config = dict(
    model='image classifier',
    dataset='crops of objects in photos (Visual Genome)',
    train_examples=123503,
    image_size=24,
    crop_scale_min=0.5,
    horizontal_flip=True,
    color_jitter=0.2,
    targets=['object'],
    num_classes=300,
    arch='mlp_mixer',
    norm='layernorm',
    norm_position='pre',
    activation='gelu',
    mlp_ratio=2,
    parallel_block=False,
    inner_norm=False,
    drop_path=0.05,
    patch_size=[4, 4],
    conv_stem=False,
    layers=8,
    width=256,
    label_smoothing=0.1,
    loss='cross_entropy',
    init='kaiming_normal',
    residual_init='none',
    optimizer='normuon',
    muon_scale='match_rms_adamw',
    lr=0.005,
    momentum=0.95,
    nesterov=True,
    orthogonalizer='newton_schulz_5',
    adamw_lr_other_params=0.00074,
    ema_decay=0.995,
    steps=7700,
    batch_size=384,
    epochs=23.9,
    lr_schedule='poly',
    final_lr_fraction=0,
    warmup_steps=380,
    weight_decay=0.07,
    adamw_weight_decay_other_params=0.01,
)
Rows from block 3 of a small image classifier, named by matrix and row number. Rows with one number belong to one neuron. Each number is 128 + 32 x the weight over its row's rms, rounded and kept within 0 to 255. All counts start at 0. Numbers have three digits each. After the name is the row's rms in percent of the matrix's.
After each neuron's rows are labels from the 100 images, of 14848, where the neuron reaches its highest value: "colour at peak" is the nearest of a few named colours to the mean colour under the peak. Only what is clearly more common there than usual is listed. The data: crops of objects in photos (Visual Genome). In brackets: how many of the 100.
# fc1: MLP up (model.blocks.3.mlp.fc1.weight, 512x256), inputs 64-127
# fc2: MLP down (model.blocks.3.mlp.fc2.weight, 256x512, transposed), outputs 64-127

fc1.150 100:088123165157127105167142143152130099149117050097150101105132110089085115105089089144095061128174128074087123132085153165093179151155095170113153108185085104149114132135134139121124143158147120
fc2.150 095:200089142107088122115119133196146118190164130175136138136127139129130122059148115081127159189139095103164183147146159127174117123092126120155174137126157142165135178167074168126195117143133150
colour at peak: white (26)

fc1.48 106:145178147122126114105040182083110137121118135138102132144150140103122133139055188147175131114169104127122176160100204092193105171162147110132114151133131130152153145121172138158178140167169107
fc2.48 098:116139087108128090152098123103068110179115150124136046155130167135133127124140062172116188140104144110161060091154150115090105089162135058121149153140093101140104082136093143137181129151155099
colour at peak: black (45)

fc1.204 105:045119103104190104168106069155102130135121085129127121097101107162099135130122148081166092152101178090155161180131110131101124145060079201112126172131078116118160168109174094109151137205142174
fc2.204 108:088111126156127066086132168093172163108125125083091100165135163074161109086136134165124103159090135108159135119192151168119140167195098121121085087110161093126132130149109144134123083128146120
colour at peak: brown (64)

fc1.15 098:207142111164125085147131180130066140145126102142142094112138165121099149110124174103123125152140173115107129171146115089115156126115108203149107166107149133131150120092152124116125053126165129
fc2.15 106:148057116147143070110119158156136172103076079141153162033135131117131141141130100114140105135094150158127119132135119129174139099117144107109182137133142088099079071129147157133086173169170121
colour at peak: black (40)

fc1.226 105:140102163146109100129123123128176066044139054131143132143155107101165151135120169134138099160132174088136143155092156086199073149124140091142149103078124125161118042155158145098136129143130156
fc2.226 097:103162120172167155093152118124120138099137090125135073145106073149087127077181101126112176134103154147179145071126169148112106149177112155143114182163117165128142166188181134104129141165139185
colour at peak: black (34)

fc1.327 099:148174193116113200099152120179107121187151160113101130124096128062136099099106138125156177131135001088144121109123172092085104193137148137122168157146189111080177152156076119140118156137144132
fc2.327 099:096115133112139164119131195146065128105079106155132213176128117141064114130106144120089140126074152121154155084128110110127166114121077183175091140146168122110184103123126101117111180093148073
colour at peak: brown (60)

fc1.317 097:072123143117130106131141118123146158144137108126146082159147121154111116138117168091120093116116108076127169142130090118181136140120165127059164071163181142087126174117126132175086152117054050
fc2.317 105:200107163138150126167137105140106176174061169081095090092103112111161048168080029171189079150148135148125150075073142097098110112105129118119048152160091174078156077135153161136164115129099102
colour at peak: black (44)

fc1.472 104:149102122089194089166140156163158101104084145113119092098133159114101137122102126173065125159124098174129117106180069159142143157157137153133098143122114119091123085113156116104145100100130084
fc2.472 096:091136194126125188086120162116113121102118162166205108122193214147119131075118072141093139121106066110181164107166147116143076116118172198112124162127155138118153184089113069122161079116158200
colour at peak: black (36)

fc1.93 099:115078106134118114180175146170130154171142095171120114171123077189192054088079085108120128121172155086137137109123154083115161106099141115110129129146068143080096098169138183124130130164087150
fc2.93 109:037157105089157112118150180154118092091151119089136184135122127154096141153149185175142104132127105117168115118083148133154118082117070119093119143121126101151163186131163150169099111103129091
colour at peak: white (25)

fc1.217 099:126076115141185127161071148151134146163138121164169115136134164175124114082111157166103072168124184066083117044142175111099113171133104151112139162121087085082112134126123133086100133064191071
fc2.217 096:171121103070091102104084103109199108156099137133077130125154122119135175170179128100133116121105165128145111119089108153138062112163214088102092137161103094141123127124149237117079113064125140
colour at peak: black (34)

fc1.12 103:108168145148067175164107060149177182169204104114158112124176153174092145144113115117085165130118147094151123119170121155137124161097191153170105127167143111071146183140130142141109159105133142
fc2.12 113:101071156121190146072181110022110133130132118143126141118110161109171101127167078154114125097161115089220155086085090118135113124116120115119151169163121166131187160109102093116145134120122107
colour at peak: black (40)

fc1.8 096:119188167056115161108132135183188170139099118112057099132120190104191090153080100137135114128119132160177132154157100106096126093117086099099108164153103099115115081107141191095104089135111134
fc2.8 101:219136118215098098170112073111122146132139104160105127151127110138120187147148135133084144099114131125096157158175142070190195120140142139107148085119161194154129132134116147122118163128136224
colour at peak: white (50)

fc1.243 093:125175163149152102135061102102132159202133116119211107119086156109135174133108137133096128119089155135106123139110119082144161117172120131091122056104141182099107131139094141033150117080130114
fc2.243 104:164072090133096131130146149150111147110127116058118085130026085123097150111176181146125107139096154178123094112122140140171138137165164067144176118156144078153132122148101133143109085181151086
colour at peak: brown (60)

fc1.435 091:124117138135137117145096106100234190166171161137147082163153170154130158124132125093124145128094137078130097152134151186099108123139068079103196104137178091184144130087144125128118120066146181
fc2.435 107:139156159153138145133094131140111128093100113134104169139098151105137150191109136157137152108094150136110128134154062085124134078145141196121132162129096130136106115173141125162108109076131068
colour at peak: black (48)

fc1.509 105:174136168112096075119102101197153081121153117169134126071104156054127195124134122131140106085118206089155160125121147156078141151097079140132085137171138147103139104163134114151147101125148097
fc2.509 106:084158144159139115145132153149075147140084066074130162125152150116141133144134142159149110151103113102114170148179081148174134185084107184138118140128128085132117135104135162175142179131130121
colour at peak: black (31)

fc1.233 098:128158200112166175160147137184114118111104111120127109075166089056129193131097189131110173156156163114090093163125100097109152090108169168152056107124151140153109156097160075135109097108178080
fc2.233 093:152080122136129154090147099080063108126131082060111132145108093126123070089104101183171145150144100177171128113111125187121140117110102164134061157169137167153155112184133134159134173124109085
colour at peak: black (39)

fc1.291 099:174143139201138089101152136255130129110123119156105056076211144100176111126190171089114105092143127126147084057093138125160129135133097140148110139127133106109159080091153155130170127097092126
fc2.291 101:174132125103114134169048133111131136149084162115182120153085141175139144099111065202115163128123104119109102136133132132115091164085108098165137100069156141164113148160147094155060129113121161
colour at peak: brown (61)

fc1.494 098:170095098144107155132109108182132061117161116110170174162090155093161160118151085159127131101169145083140127110148161091091128128153124135134180152094088162109143131160067154099086137089075165
fc2.494 097:093147085118123150155127109131165094140133130152066155094080158120105143103087147108128167142147140153090138168121119092120151135114166154111137164190128107149161074099132151123205144102099147
colour at peak: black (36)

fc1.84 100:113131152142125058120128146092113113195150122164129171109110167087193099157196125173164144117133087128126111077184153090085105094124111114176108139133091139084109084102115182154090104136048081
fc2.84 100:132143102129134147118156133176131183156122146155125038132181111138181076144099191136100111144150137167058144147145088112111144146126104129094140103109125151141124115097147115112106066091130085
colour at peak: brown (64)

fc1.446 101:122119110100116101110094101108158128182146137177123157086131100099146168125142166093132129114144223190126090118121124084081145080161180138121122071180109055134168138139149112088087131165082138
fc2.446 107:128101150177174186132138150149136129129071197097139141168099146093150108094102093174107191114123117124132167123128144122102078163085129097052140198057134174097161060160099173125146087071088134
colour at peak: black (31)

fc1.99 099:135116081124123073139105193089153106126141149147104196155148120117169138134123155137116112092109073095146117127125146114127146112082149125161128095131170107129122090155112136134127146130106142
fc2.99 098:112105171084094115076125122121049039155142096146198072150150154096102137113129124145130165114113120164152098102136124097100124134160067113153087112155126094144100083160097109118158101175138130
colour at peak: black (39)

fc1.92 095:159095157131129143073079131160141139184154080077118087191099158170141097059107155121127181111060086160110098064147126123118092134142124106123156119092068126124098115129102207112123148156114096
fc2.92 095:076114192153149123093164123097134150115063138161130180123117151143141153158099083137146102103149142060115135208138159050137141181149071113151091143146156155135116152144192178139051131067184116
colour at peak: white (30)

fc1.468 099:138124142088123116118185149160194087091112107107197130132089222152138106066081169139081099149082123122124151112129139156099117169124116120121128086165191140094132149162098100154140112126127115
fc2.468 086:160158143128100137146138170048133154199126112057158168142144172120134167108102158113103113110123154127127108191090094129146153045140203147092078152121085115119141132103230097157165138088121173
colour at peak: black (37)

fc1.81 104:177072156111129157159154116116116154137191136155081107085092059159131089161100120167156140137105129067063173149141122075129107129110077097111116142122107188151130135154150141157134105101181127
fc2.81 094:101146099097106124116096175143104119143082095142077135140155147118127115082116161128126151164148138196180157059127104164139079141127130076101159104132119221119139119092161082093082155099133110
colour at peak: pink (27)

fc1.445 099:100101097084082118069137122187107117143101133085166083082146146145099092118181103135088112114135197130137114140112171096150126115127102137090200074120130137128134145170144144127051175138115139
fc2.445 101:109141117111148144105149120104162119144076131145185105133152089102150134127107149129155160097157163141089139117146178093134077093153145133176121116068152097135052095123095149083172137144138120
colour at peak: brown (60)