config.yaml
arch: "mlp_mixer"
model: "image classifier"
dataset: "crops of objects in photos (Visual Genome)"
train_examples: 123503
image_size: 24
crop_scale_min: 0.5
horizontal_flip: true
color_jitter: 0.2
targets: ["object"]
num_classes: 300
norm: "layernorm"
norm_position: "pre"
activation: "gelu"
mlp_ratio: 2
parallel_block: false
inner_norm: false
drop_path: 0.05
patch_size: [4, 4]
conv_stem: false
layers: 8
width: 256
label_smoothing: 0.1
loss: "cross_entropy"
init: "kaiming_normal"
residual_init: "none"
optimizer: "normuon"
muon_scale: "match_rms_adamw"
lr: 0.005
momentum: 0.95
nesterov: true
orthogonalizer: "newton_schulz_5"
adamw_lr_other_params: 0.00074
ema_decay: 0.995
steps: 7700
batch_size: 384
epochs: 23.9
lr_schedule: "poly"
final_lr_fraction: 0
warmup_steps: 380
weight_decay: 0.07
adamw_weight_decay_other_params: 0.01
Rows from block 2, named by matrix and row number. Each number is 50 + 15 x the weight over its row's rms, rounded and kept within 0 to 99. All counts start at 0. After the name is the row's rms in percent of the matrix's.
# fc2: token-mixing MLP down (model.blocks.2.mixer.f.fc2.weight, 36x128), inputs 0-127
fc2.0 090:48 73 58 19 45 55 53 33 71 08 41 64 51 35 55 43 47 51 57 57 46 62 55 70 47 51 26 55 18 39 50 48 49 57 43 14 31 41 38 53 50 47 11 47 41 30 36 27 27 40 49 38 36 42 62 70 56 43 43 61 54 42 44 26 46 55 76 47 70 37 58 29 34 49 65 36 31 35 35 43 43 42 51 45 33 72 65 31 62 45 60 55 50 25 39 53 38 55 60 40 00 50 41 42 47 54 33 29 30 49 49 27 35 53 58 26 50 51 61 60 41 62 34 56 26 55 11 47
fc2.1 106:34 73 46 32 59 52 55 23 32 54 57 36 56 43 53 76 54 41 33 87 59 61 27 20 64 04 52 60 65 60 65 40 34 59 92 50 52 56 74 55 45 56 85 51 69 72 49 58 79 50 72 53 63 42 56 34 56 61 51 51 60 69 43 45 41 20 65 95 48 62 54 66 40 41 43 57 59 67 44 74 72 29 49 41 38 56 42 45 54 61 47 59 64 59 35 74 42 32 53 44 37 28 39 43 45 60 38 49 39 51 46 60 72 58 70 63 49 36 59 50 61 47 42 59 28 56 52 35
fc2.2 118:63 50 74 48 76 52 38 65 65 50 64 28 46 46 46 66 60 45 35 42 36 52 13 48 41 16 41 30 61 59 59 47 59 20 33 41 50 37 59 44 27 63 43 37 41 35 57 65 41 41 75 51 61 59 64 50 56 60 58 31 62 78 36 35 58 61 37 70 37 38 21 50 35 36 29 40 39 31 40 61 56 53 10 86 55 40 62 34 47 36 49 70 49 43 30 51 45 41 44 39 38 74 44 64 71 41 64 30 57 68 32 55 16 21 48 46 39 67 51 79 55 63 42 67 59 43 59 70
fc2.3 087:37 55 33 76 45 69 61 49 28 66 55 59 30 81 26 55 26 66 29 38 48 32 49 27 45 21 53 34 47 44 48 26 31 31 50 78 38 32 52 41 42 41 62 45 59 50 36 65 43 64 21 73 65 44 50 60 63 39 37 40 53 50 49 39 37 36 32 49 30 54 51 70 48 52 44 25 54 61 43 43 43 49 43 46 50 47 16 55 39 25 38 30 36 69 43 53 57 48 48 85 65 41 44 86 06 63 68 60 67 47 37 53 56 31 46 43 29 46 51 36 36 44 57 55 60 12 56 68
fc2.4 069:73 52 65 86 44 68 64 53 67 58 47 47 43 48 55 63 48 65 69 83 50 52 41 56 42 64 66 59 72 68 66 55 55 76 58 65 58 38 62 85 48 60 65 46 76 56 50 44 70 45 61 61 58 79 55 47 76 50 79 49 57 71 84 59 23 52 70 68 43 78 67 72 45 53 47 57 52 54 70 38 61 74 49 61 38 51 68 60 60 73 66 66 56 53 63 68 55 54 49 56 68 65 62 58 75 59 65 82 53 30 34 61 39 63 58 70 65 51 64 63 65 44 56 59 59 68 85 46
fc2.5 114:49 67 45 64 61 64 43 61 56 53 59 70 47 40 39 71 71 05 74 84 12 58 29 57 55 36 79 50 53 70 47 49 72 39 43 35 46 52 70 37 65 55 39 42 88 14 59 29 68 39 49 75 62 50 60 76 43 43 37 48 37 59 36 53 72 51 51 66 50 70 37 39 74 49 47 62 40 40 50 46 57 72 71 35 64 84 29 58 48 45 46 42 55 35 81 56 63 50 35 41 40 44 68 62 29 44 32 47 54 53 62 36 52 43 60 40 56 55 53 63 67 57 45 55 40 42 50 18
fc2.6 099:59 58 42 60 54 53 44 42 52 58 48 43 81 17 68 54 64 55 63 26 68 57 54 79 67 70 45 56 39 58 55 45 65 63 67 71 42 49 54 42 65 68 50 52 37 36 54 50 51 39 45 62 43 29 55 59 52 25 25 44 55 73 58 27 36 60 13 66 58 50 34 48 52 61 55 44 52 57 33 48 51 48 42 23 27 54 87 18 22 27 70 39 45 50 51 42 75 52 30 68 62 00 61 60 57 72 39 42 53 26 39 56 16 36 50 49 55 44 42 66 51 36 53 54 45 58 40 77
fc2.7 108:61 56 50 50 41 52 36 61 74 52 52 68 67 52 66 67 70 61 58 49 67 34 48 59 31 75 64 47 68 64 68 47 24 35 83 40 61 66 74 35 40 66 40 47 53 24 57 66 20 80 33 63 48 49 47 30 53 49 40 35 66 44 52 40 21 65 45 67 56 44 49 49 63 55 34 54 35 52 53 78 65 76 12 49 74 52 31 65 66 62 65 54 43 41 43 52 48 30 56 68 17 49 46 43 51 65 36 48 51 67 51 63 44 58 68 51 34 40 87 35 37 08 64 43 54 57 69 49
fc2.8 096:40 44 33 28 51 30 71 65 53 48 36 49 91 39 59 60 55 64 42 55 41 53 44 33 46 49 53 33 41 61 47 52 48 60 32 53 20 66 34 50 51 63 34 36 45 42 55 58 46 50 41 63 59 78 41 33 24 67 37 52 39 57 40 36 40 35 33 32 63 34 62 85 52 37 18 66 89 61 54 71 79 40 46 47 52 35 31 73 55 28 59 39 67 32 57 30 48 17 38 51 56 69 54 44 80 47 31 27 57 52 87 48 44 66 52 64 53 25 70 50 44 57 48 59 41 52 74 65
fc2.9 098:26 42 20 67 45 65 17 52 49 34 51 60 47 67 91 58 32 30 52 11 60 64 36 58 48 59 47 76 36 50 54 32 44 39 44 47 29 59 61 78 59 51 61 53 63 57 61 47 30 42 33 31 44 48 23 52 75 81 60 50 12 34 63 55 60 48 39 44 49 27 46 42 58 52 20 62 45 22 31 37 41 36 61 65 57 32 40 32 48 56 44 57 15 36 29 56 60 52 54 49 77 55 34 45 81 47 47 62 38 50 62 59 46 44 59 63 36 34 52 62 65 50 24 45 43 39 39 58
fc2.10 096:35 55 63 07 38 46 37 65 61 44 53 34 41 71 19 28 56 52 50 30 60 51 52 39 33 44 42 47 22 33 67 47 50 47 61 32 79 53 54 44 42 63 51 60 69 53 37 68 86 27 79 61 67 56 27 67 46 35 24 49 67 56 35 55 28 45 52 46 76 52 45 47 43 64 55 58 48 49 84 54 47 67 40 42 67 41 48 33 50 70 46 54 55 44 58 53 52 70 64 80 20 21 44 57 41 22 59 27 54 48 45 67 42 58 30 39 65 19 48 65 56 27 49 35 50 77 47 46
fc2.11 108:39 67 67 78 36 57 31 56 56 31 44 81 82 42 42 50 48 43 36 52 40 46 55 25 32 61 75 70 62 56 50 54 60 53 41 76 73 79 35 39 64 56 61 34 56 46 55 41 58 44 31 27 65 68 40 38 51 52 49 27 77 53 52 39 21 58 19 57 52 50 36 38 38 37 42 42 48 33 76 53 49 52 45 45 53 63 50 64 61 51 35 59 51 52 23 48 62 70 47 61 56 78 20 29 67 41 68 73 28 52 30 68 51 75 41 43 75 61 73 49 69 63 60 43 25 69 62 28
fc2.12 107:37 53 65 45 41 32 37 43 75 69 58 74 50 51 57 50 92 44 51 73 76 48 64 52 68 77 63 49 60 54 41 53 61 38 53 40 62 48 55 39 46 55 37 44 33 56 50 41 39 86 33 53 40 81 56 58 49 29 33 32 31 79 65 33 57 42 46 44 59 45 39 72 45 61 52 29 69 42 37 71 52 60 52 66 72 34 36 40 51 75 70 55 72 54 48 53 40 54 61 61 79 37 31 76 49 38 27 66 40 59 62 22 17 38 52 64 65 66 26 62 82 57 40 42 40 36 67 53
fc2.13 101:69 67 46 66 73 54 47 55 54 31 34 67 34 39 54 55 37 46 93 55 21 57 65 58 34 55 39 72 52 31 48 53 49 51 61 40 46 46 41 33 67 48 41 52 37 43 60 38 22 48 56 49 56 52 44 43 48 36 52 66 48 77 57 35 10 42 73 55 29 68 33 44 41 34 47 45 51 48 31 97 98 45 72 39 53 64 26 22 32 58 51 62 37 53 47 58 84 41 40 39 31 63 40 56 51 24 66 51 65 65 51 54 63 50 33 40 56 44 28 40 55 33 75 37 47 45 53 65
fc2.14 102:51 33 32 20 32 47 63 50 32 27 57 43 29 63 14 57 35 52 59 45 41 47 30 42 41 57 60 32 59 41 27 45 33 44 25 37 60 44 14 58 28 25 32 35 67 69 53 38 48 52 57 40 65 53 49 47 30 53 52 38 60 57 20 40 41 48 42 40 36 37 57 81 57 23 43 53 44 65 42 52 34 73 34 57 46 59 37 62 78 63 60 51 45 23 61 55 68 52 77 38 32 73 36 59 42 67 71 48 53 64 32 11 73 48 45 61 76 38 57 29 46 68 55 59 64 30 40 48
fc2.15 101:29 54 78 35 79 24 58 54 42 70 42 58 81 22 32 60 20 61 47 73 41 16 50 49 51 55 35 25 73 38 68 65 51 51 66 53 44 70 55 54 42 80 48 38 41 62 60 50 68 43 63 35 57 44 53 23 23 18 57 54 65 36 47 48 71 69 51 48 33 39 77 74 60 32 71 60 57 60 64 25 80 51 48 67 45 48 45 55 32 61 41 43 66 57 34 44 45 57 42 30 47 36 38 31 56 53 47 54 62 55 47 49 39 61 63 33 49 85 32 35 31 38 64 41 56 40 48 34
fc2.16 067:66 53 47 29 51 41 64 66 48 33 50 54 50 60 67 62 40 37 43 46 80 42 67 25 27 39 45 33 45 23 58 55 11 21 71 43 45 52 42 64 44 54 52 35 58 61 24 80 37 58 43 52 56 54 46 37 77 72 64 57 38 87 60 39 51 58 54 66 75 70 58 46 44 31 55 48 60 68 71 59 52 65 51 59 41 37 38 56 45 60 76 32 22 52 48 53 74 68 49 78 46 41 47 33 59 61 33 40 71 53 28 46 47 36 67 49 41 42 60 31 37 33 62 58 48 56 04 78
fc2.17 101:57 31 57 60 27 66 52 38 42 57 39 07 54 38 38 22 34 47 46 50 44 68 41 44 39 55 37 76 39 48 36 22 42 29 66 75 32 38 53 40 47 39 27 65 45 46 52 38 37 55 53 58 43 42 49 31 34 13 37 22 40 51 40 46 66 22 59 71 39 53 45 40 45 42 56 37 26 49 60 62 30 66 44 56 20 43 48 55 56 70 46 39 56 37 21 31 39 34 70 41 44 41 42 61 32 56 35 49 31 43 74 37 42 80 49 41 70 30 37 60 82 65 86 56 48 25 51 47
fc2.18 076:45 49 63 34 58 42 44 77 54 22 15 33 28 61 47 35 65 26 56 44 81 38 34 47 39 36 79 40 64 26 45 43 50 26 41 57 58 71 52 69 38 43 57 38 52 22 41 38 27 41 39 46 37 48 43 55 39 54 49 39 46 51 47 29 43 20 77 53 49 22 45 49 32 34 56 50 35 18 52 62 43 50 55 60 47 53 42 45 32 63 46 38 54 29 36 43 51 28 57 31 22 27 28 46 45 38 43 31 43 35 82 28 52 18 49 42 22 50 51 59 77 65 33 64 36 30 45 45
fc2.19 088:48 56 35 62 41 51 31 38 52 51 30 70 60 70 44 63 32 97 22 36 42 65 57 33 73 59 40 53 33 55 48 69 34 89 67 61 62 32 80 66 85 46 62 70 70 60 41 46 34 39 69 46 39 54 55 34 74 52 52 45 39 43 55 55 51 65 53 63 56 14 61 46 40 69 61 45 46 53 34 20 38 59 55 47 38 64 36 33 54 57 45 71 52 62 32 38 50 59 57 32 65 57 33 41 66 48 78 68 70 53 30 51 43 54 57 49 61 55 56 44 51 44 50 36 66 36 00 52
fc2.20 120:71 41 28 20 38 36 59 64 52 50 65 39 35 55 55 52 25 64 31 39 43 58 45 30 46 65 44 52 65 18 34 63 38 41 27 58 33 70 45 67 53 75 13 45 42 52 60 55 41 44 66 58 46 44 45 63 57 42 36 63 23 48 67 80 66 13 55 29 29 32 54 21 72 44 44 41 68 46 63 32 44 84 66 55 42 71 29 43 62 16 33 60 49 53 52 56 35 43 67 31 40 60 65 51 64 52 55 30 55 39 50 63 39 46 81 59 32 60 61 64 39 40 55 23 54 59 50 40
fc2.21 127:33 66 51 45 60 44 70 56 55 57 72 64 54 49 42 54 42 60 48 38 49 28 65 47 27 41 54 28 39 57 63 79 45 42 76 51 34 37 65 67 74 49 53 80 27 54 59 69 43 54 39 41 19 72 32 65 39 70 61 54 33 48 36 46 42 60 51 38 54 27 55 51 72 65 47 99 56 47 49 38 37 38 48 61 64 31 64 52 05 77 36 20 52 45 37 10 21 24 36 35 46 43 50 64 59 50 62 40 27 55 48 42 56 49 54 73 39 36 53 44 49 45 49 54 51 55 34 37
fc2.22 092:54 31 55 93 44 48 64 44 27 76 68 57 30 48 69 53 31 32 52 62 52 53 52 52 31 47 48 77 25 56 56 67 37 34 13 62 29 54 47 22 34 52 56 59 28 73 49 40 50 67 37 40 46 23 37 71 54 51 55 18 48 69 63 81 44 71 40 75 43 30 47 59 49 35 47 45 56 71 67 17 37 64 45 66 41 29 65 56 36 48 61 40 34 66 20 41 52 39 56 59 41 86 67 33 53 53 52 61 28 46 58 66 45 45 42 51 42 59 65 32 39 64 59 65 54 43 57 54
fc2.23 078:22 50 26 32 63 66 46 58 69 47 45 63 45 17 51 27 57 36 49 61 61 48 50 50 51 44 64 50 46 50 66 65 58 38 54 70 43 39 35 45 46 54 44 13 37 42 69 49 58 58 45 28 44 29 49 22 47 52 59 06 43 69 43 35 38 78 49 53 39 86 42 50 32 23 33 44 25 59 51 40 46 55 53 21 21 37 34 42 65 40 41 45 54 47 51 37 66 63 60 56 60 56 19 78 16 54 07 33 49 51 59 44 36 42 44 26 70 41 41 34 43 48 37 46 43 45 62 49
fc2.24 100:61 19 39 43 33 50 61 37 42 40 47 37 40 50 56 31 47 18 33 32 39 79 20 40 60 71 51 47 52 51 31 18 64 57 32 64 65 33 47 67 50 40 56 49 40 45 37 69 58 32 52 50 57 63 56 69 36 81 40 51 29 22 37 41 41 49 55 26 70 42 54 39 69 70 69 25 44 59 42 34 51 43 52 44 68 58 51 54 36 53 63 55 39 58 70 48 28 57 66 27 54 25 40 51 13 55 33 50 34 47 52 44 70 25 47 71 60 63 09 37 09 53 40 40 50 53 55 43
fc2.25 105:59 49 47 58 51 42 64 59 43 67 58 72 43 36 53 53 60 29 61 58 46 43 58 58 50 19 48 41 72 59 52 34 78 28 82 72 41 56 14 41 31 50 33 56 47 51 69 79 22 44 55 27 24 26 53 45 46 35 39 41 40 42 49 86 58 61 68 59 44 45 78 75 29 51 32 79 66 29 22 55 66 60 65 30 39 58 34 42 65 53 55 37 39 47 46 58 63 45 42 50 44 11 41 31 64 53 55 39 37 54 40 52 64 65 56 81 50 35 52 62 40 35 49 75 58 43 39 63
fc2.26 066:15 34 41 42 62 42 32 52 55 34 39 54 47 52 40 55 72 02 53 62 47 09 50 62 12 41 63 48 29 30 51 14 42 22 60 52 62 39 50 44 55 36 70 51 47 50 23 61 38 44 66 49 77 41 31 74 33 40 25 46 61 42 47 42 79 41 41 51 30 27 38 46 44 53 37 39 41 47 29 34 49 49 58 49 37 65 36 46 32 56 53 58 49 33 26 51 56 49 45 44 63 35 37 59 48 40 29 18 71 33 57 48 36 76 55 25 48 59 52 43 42 49 46 24 26 41 54 50
fc2.27 112:39 37 39 43 43 39 50 24 54 26 57 49 45 75 29 48 80 30 45 71 71 17 29 57 35 51 65 24 44 43 77 71 36 33 64 57 42 80 55 40 45 51 69 22 57 30 42 44 56 62 44 66 62 36 76 57 45 57 54 45 71 57 55 42 65 39 38 71 62 58 47 65 33 67 30 36 53 08 48 56 48 54 53 57 41 16 59 51 58 58 77 40 66 33 74 47 52 51 41 41 43 28 42 76 46 66 47 48 65 66 43 34 38 36 65 50 60 49 74 23 76 59 40 56 45 27 44 42
fc2.28 111:40 48 44 44 66 58 43 41 36 30 53 64 43 64 34 60 56 80 43 86 42 55 82 39 64 25 45 66 41 42 30 65 42 41 39 47 46 71 26 55 62 55 57 27 70 90 40 52 69 31 76 32 38 45 43 55 65 53 52 29 61 68 63 57 87 55 45 47 77 57 66 55 37 42 39 61 72 49 55 74 57 77 76 42 29 40 55 67 34 43 24 39 42 54 42 54 42 71 51 62 62 54 62 54 69 44 37 40 58 60 58 50 42 66 42 56 46 43 49 60 58 73 34 67 39 65 04 62
fc2.29 103:65 48 49 64 77 47 40 82 62 38 71 73 69 47 47 79 55 40 52 61 50 62 57 66 33 36 77 41 68 52 69 47 46 45 51 60 37 68 60 53 50 56 44 19 76 66 75 58 55 44 70 47 77 31 39 08 29 70 45 40 56 20 46 57 50 60 73 61 69 46 53 54 56 47 46 41 74 68 54 54 74 65 60 41 32 41 64 40 57 29 66 39 63 26 59 36 66 67 38 55 39 63 38 56 36 61 37 41 46 68 62 47 74 68 55 75 67 74 45 39 45 68 73 79 48 55 50 68
fc2.30 084:61 41 51 43 61 42 55 49 33 71 50 36 40 55 51 31 84 35 74 40 40 71 53 57 45 63 47 38 95 65 39 61 57 36 77 47 69 53 57 55 44 20 38 70 43 33 79 34 48 55 77 48 44 40 80 52 50 46 48 38 42 46 36 30 82 44 33 66 37 26 33 37 47 45 27 88 44 60 35 57 52 62 65 55 34 40 73 43 39 40 49 66 52 17 52 56 42 46 35 25 43 53 65 55 62 49 50 55 18 61 54 66 57 48 51 71 44 47 50 07 36 65 63 31 40 52 43 53
fc2.31 116:32 82 60 61 61 37 56 72 68 64 49 61 57 39 48 69 77 27 59 79 89 36 34 56 67 40 62 72 45 38 70 64 45 55 38 56 65 68 58 45 28 60 47 56 65 52 60 17 30 62 52 30 68 28 57 68 33 15 61 45 62 29 49 49 37 31 46 45 42 44 29 40 57 75 55 63 81 56 56 64 47 47 65 24 73 39 52 33 49 36 64 41 56 33 43 55 67 60 55 61 44 34 43 80 53 64 54 65 45 38 72 62 77 48 35 64 52 53 77 56 53 63 58 65 39 41 35 43
fc2.32 084:57 48 38 51 43 53 31 18 65 47 42 62 35 49 30 68 78 50 51 53 34 59 42 49 33 57 62 42 47 45 47 62 17 39 66 45 63 48 42 39 42 54 66 19 46 71 50 47 37 44 51 69 37 46 64 56 21 27 00 33 46 43 26 29 46 53 28 38 56 29 51 27 45 40 47 32 30 15 19 45 39 70 79 39 55 45 49 25 46 59 50 57 24 41 63 35 19 65 40 34 50 30 40 50 50 57 44 46 44 69 45 49 47 55 45 53 43 72 37 41 64 47 71 50 41 30 35 27
fc2.33 117:52 35 63 62 70 69 40 25 53 61 70 32 64 51 62 53 42 53 59 54 40 56 46 65 64 29 63 28 33 25 45 32 26 52 55 12 60 60 46 60 06 55 32 31 57 41 45 47 56 51 32 45 26 39 35 62 41 65 37 34 42 24 28 82 56 67 36 70 19 34 72 40 64 46 28 54 56 36 42 53 23 34 39 58 58 14 38 39 57 40 38 73 64 43 47 69 62 32 64 62 54 32 57 43 33 58 53 50 65 56 65 51 33 58 32 61 40 40 56 47 31 43 46 73 40 65 34 35
fc2.34 073:45 97 73 63 33 43 22 26 37 36 76 71 39 37 51 77 44 14 52 36 41 64 70 46 53 45 43 65 60 63 43 54 46 46 54 39 45 61 52 43 46 55 52 37 67 65 69 44 49 45 47 60 88 67 74 59 59 40 49 45 65 59 52 66 33 44 65 68 63 56 47 76 75 51 80 34 65 58 17 47 72 57 32 75 55 51 32 51 65 37 71 47 55 47 37 51 61 46 63 88 50 46 20 28 32 61 53 63 42 41 67 59 33 55 63 66 58 56 47 69 47 47 38 63 49 52 59 34
fc2.35 132:14 35 59 44 14 82 67 26 83 55 47 13 33 43 53 46 39 64 37 59 40 50 35 47 11 67 30 72 50 36 55 34 46 52 53 41 41 25 31 42 56 43 44 75 36 48 40 43 36 43 16 45 41 67 62 64 72 62 27 78 46 50 66 50 48 39 72 58 40 38 55 44 69 65 69 50 44 63 50 42 53 53 45 71 49 57 55 69 49 43 44 40 34 71 43 49 61 45 63 55 47 64 64 41 43 47 39 46 57 23 43 68 56 41 65 47 12 51 28 51 22 56 55 31 70 46 53 61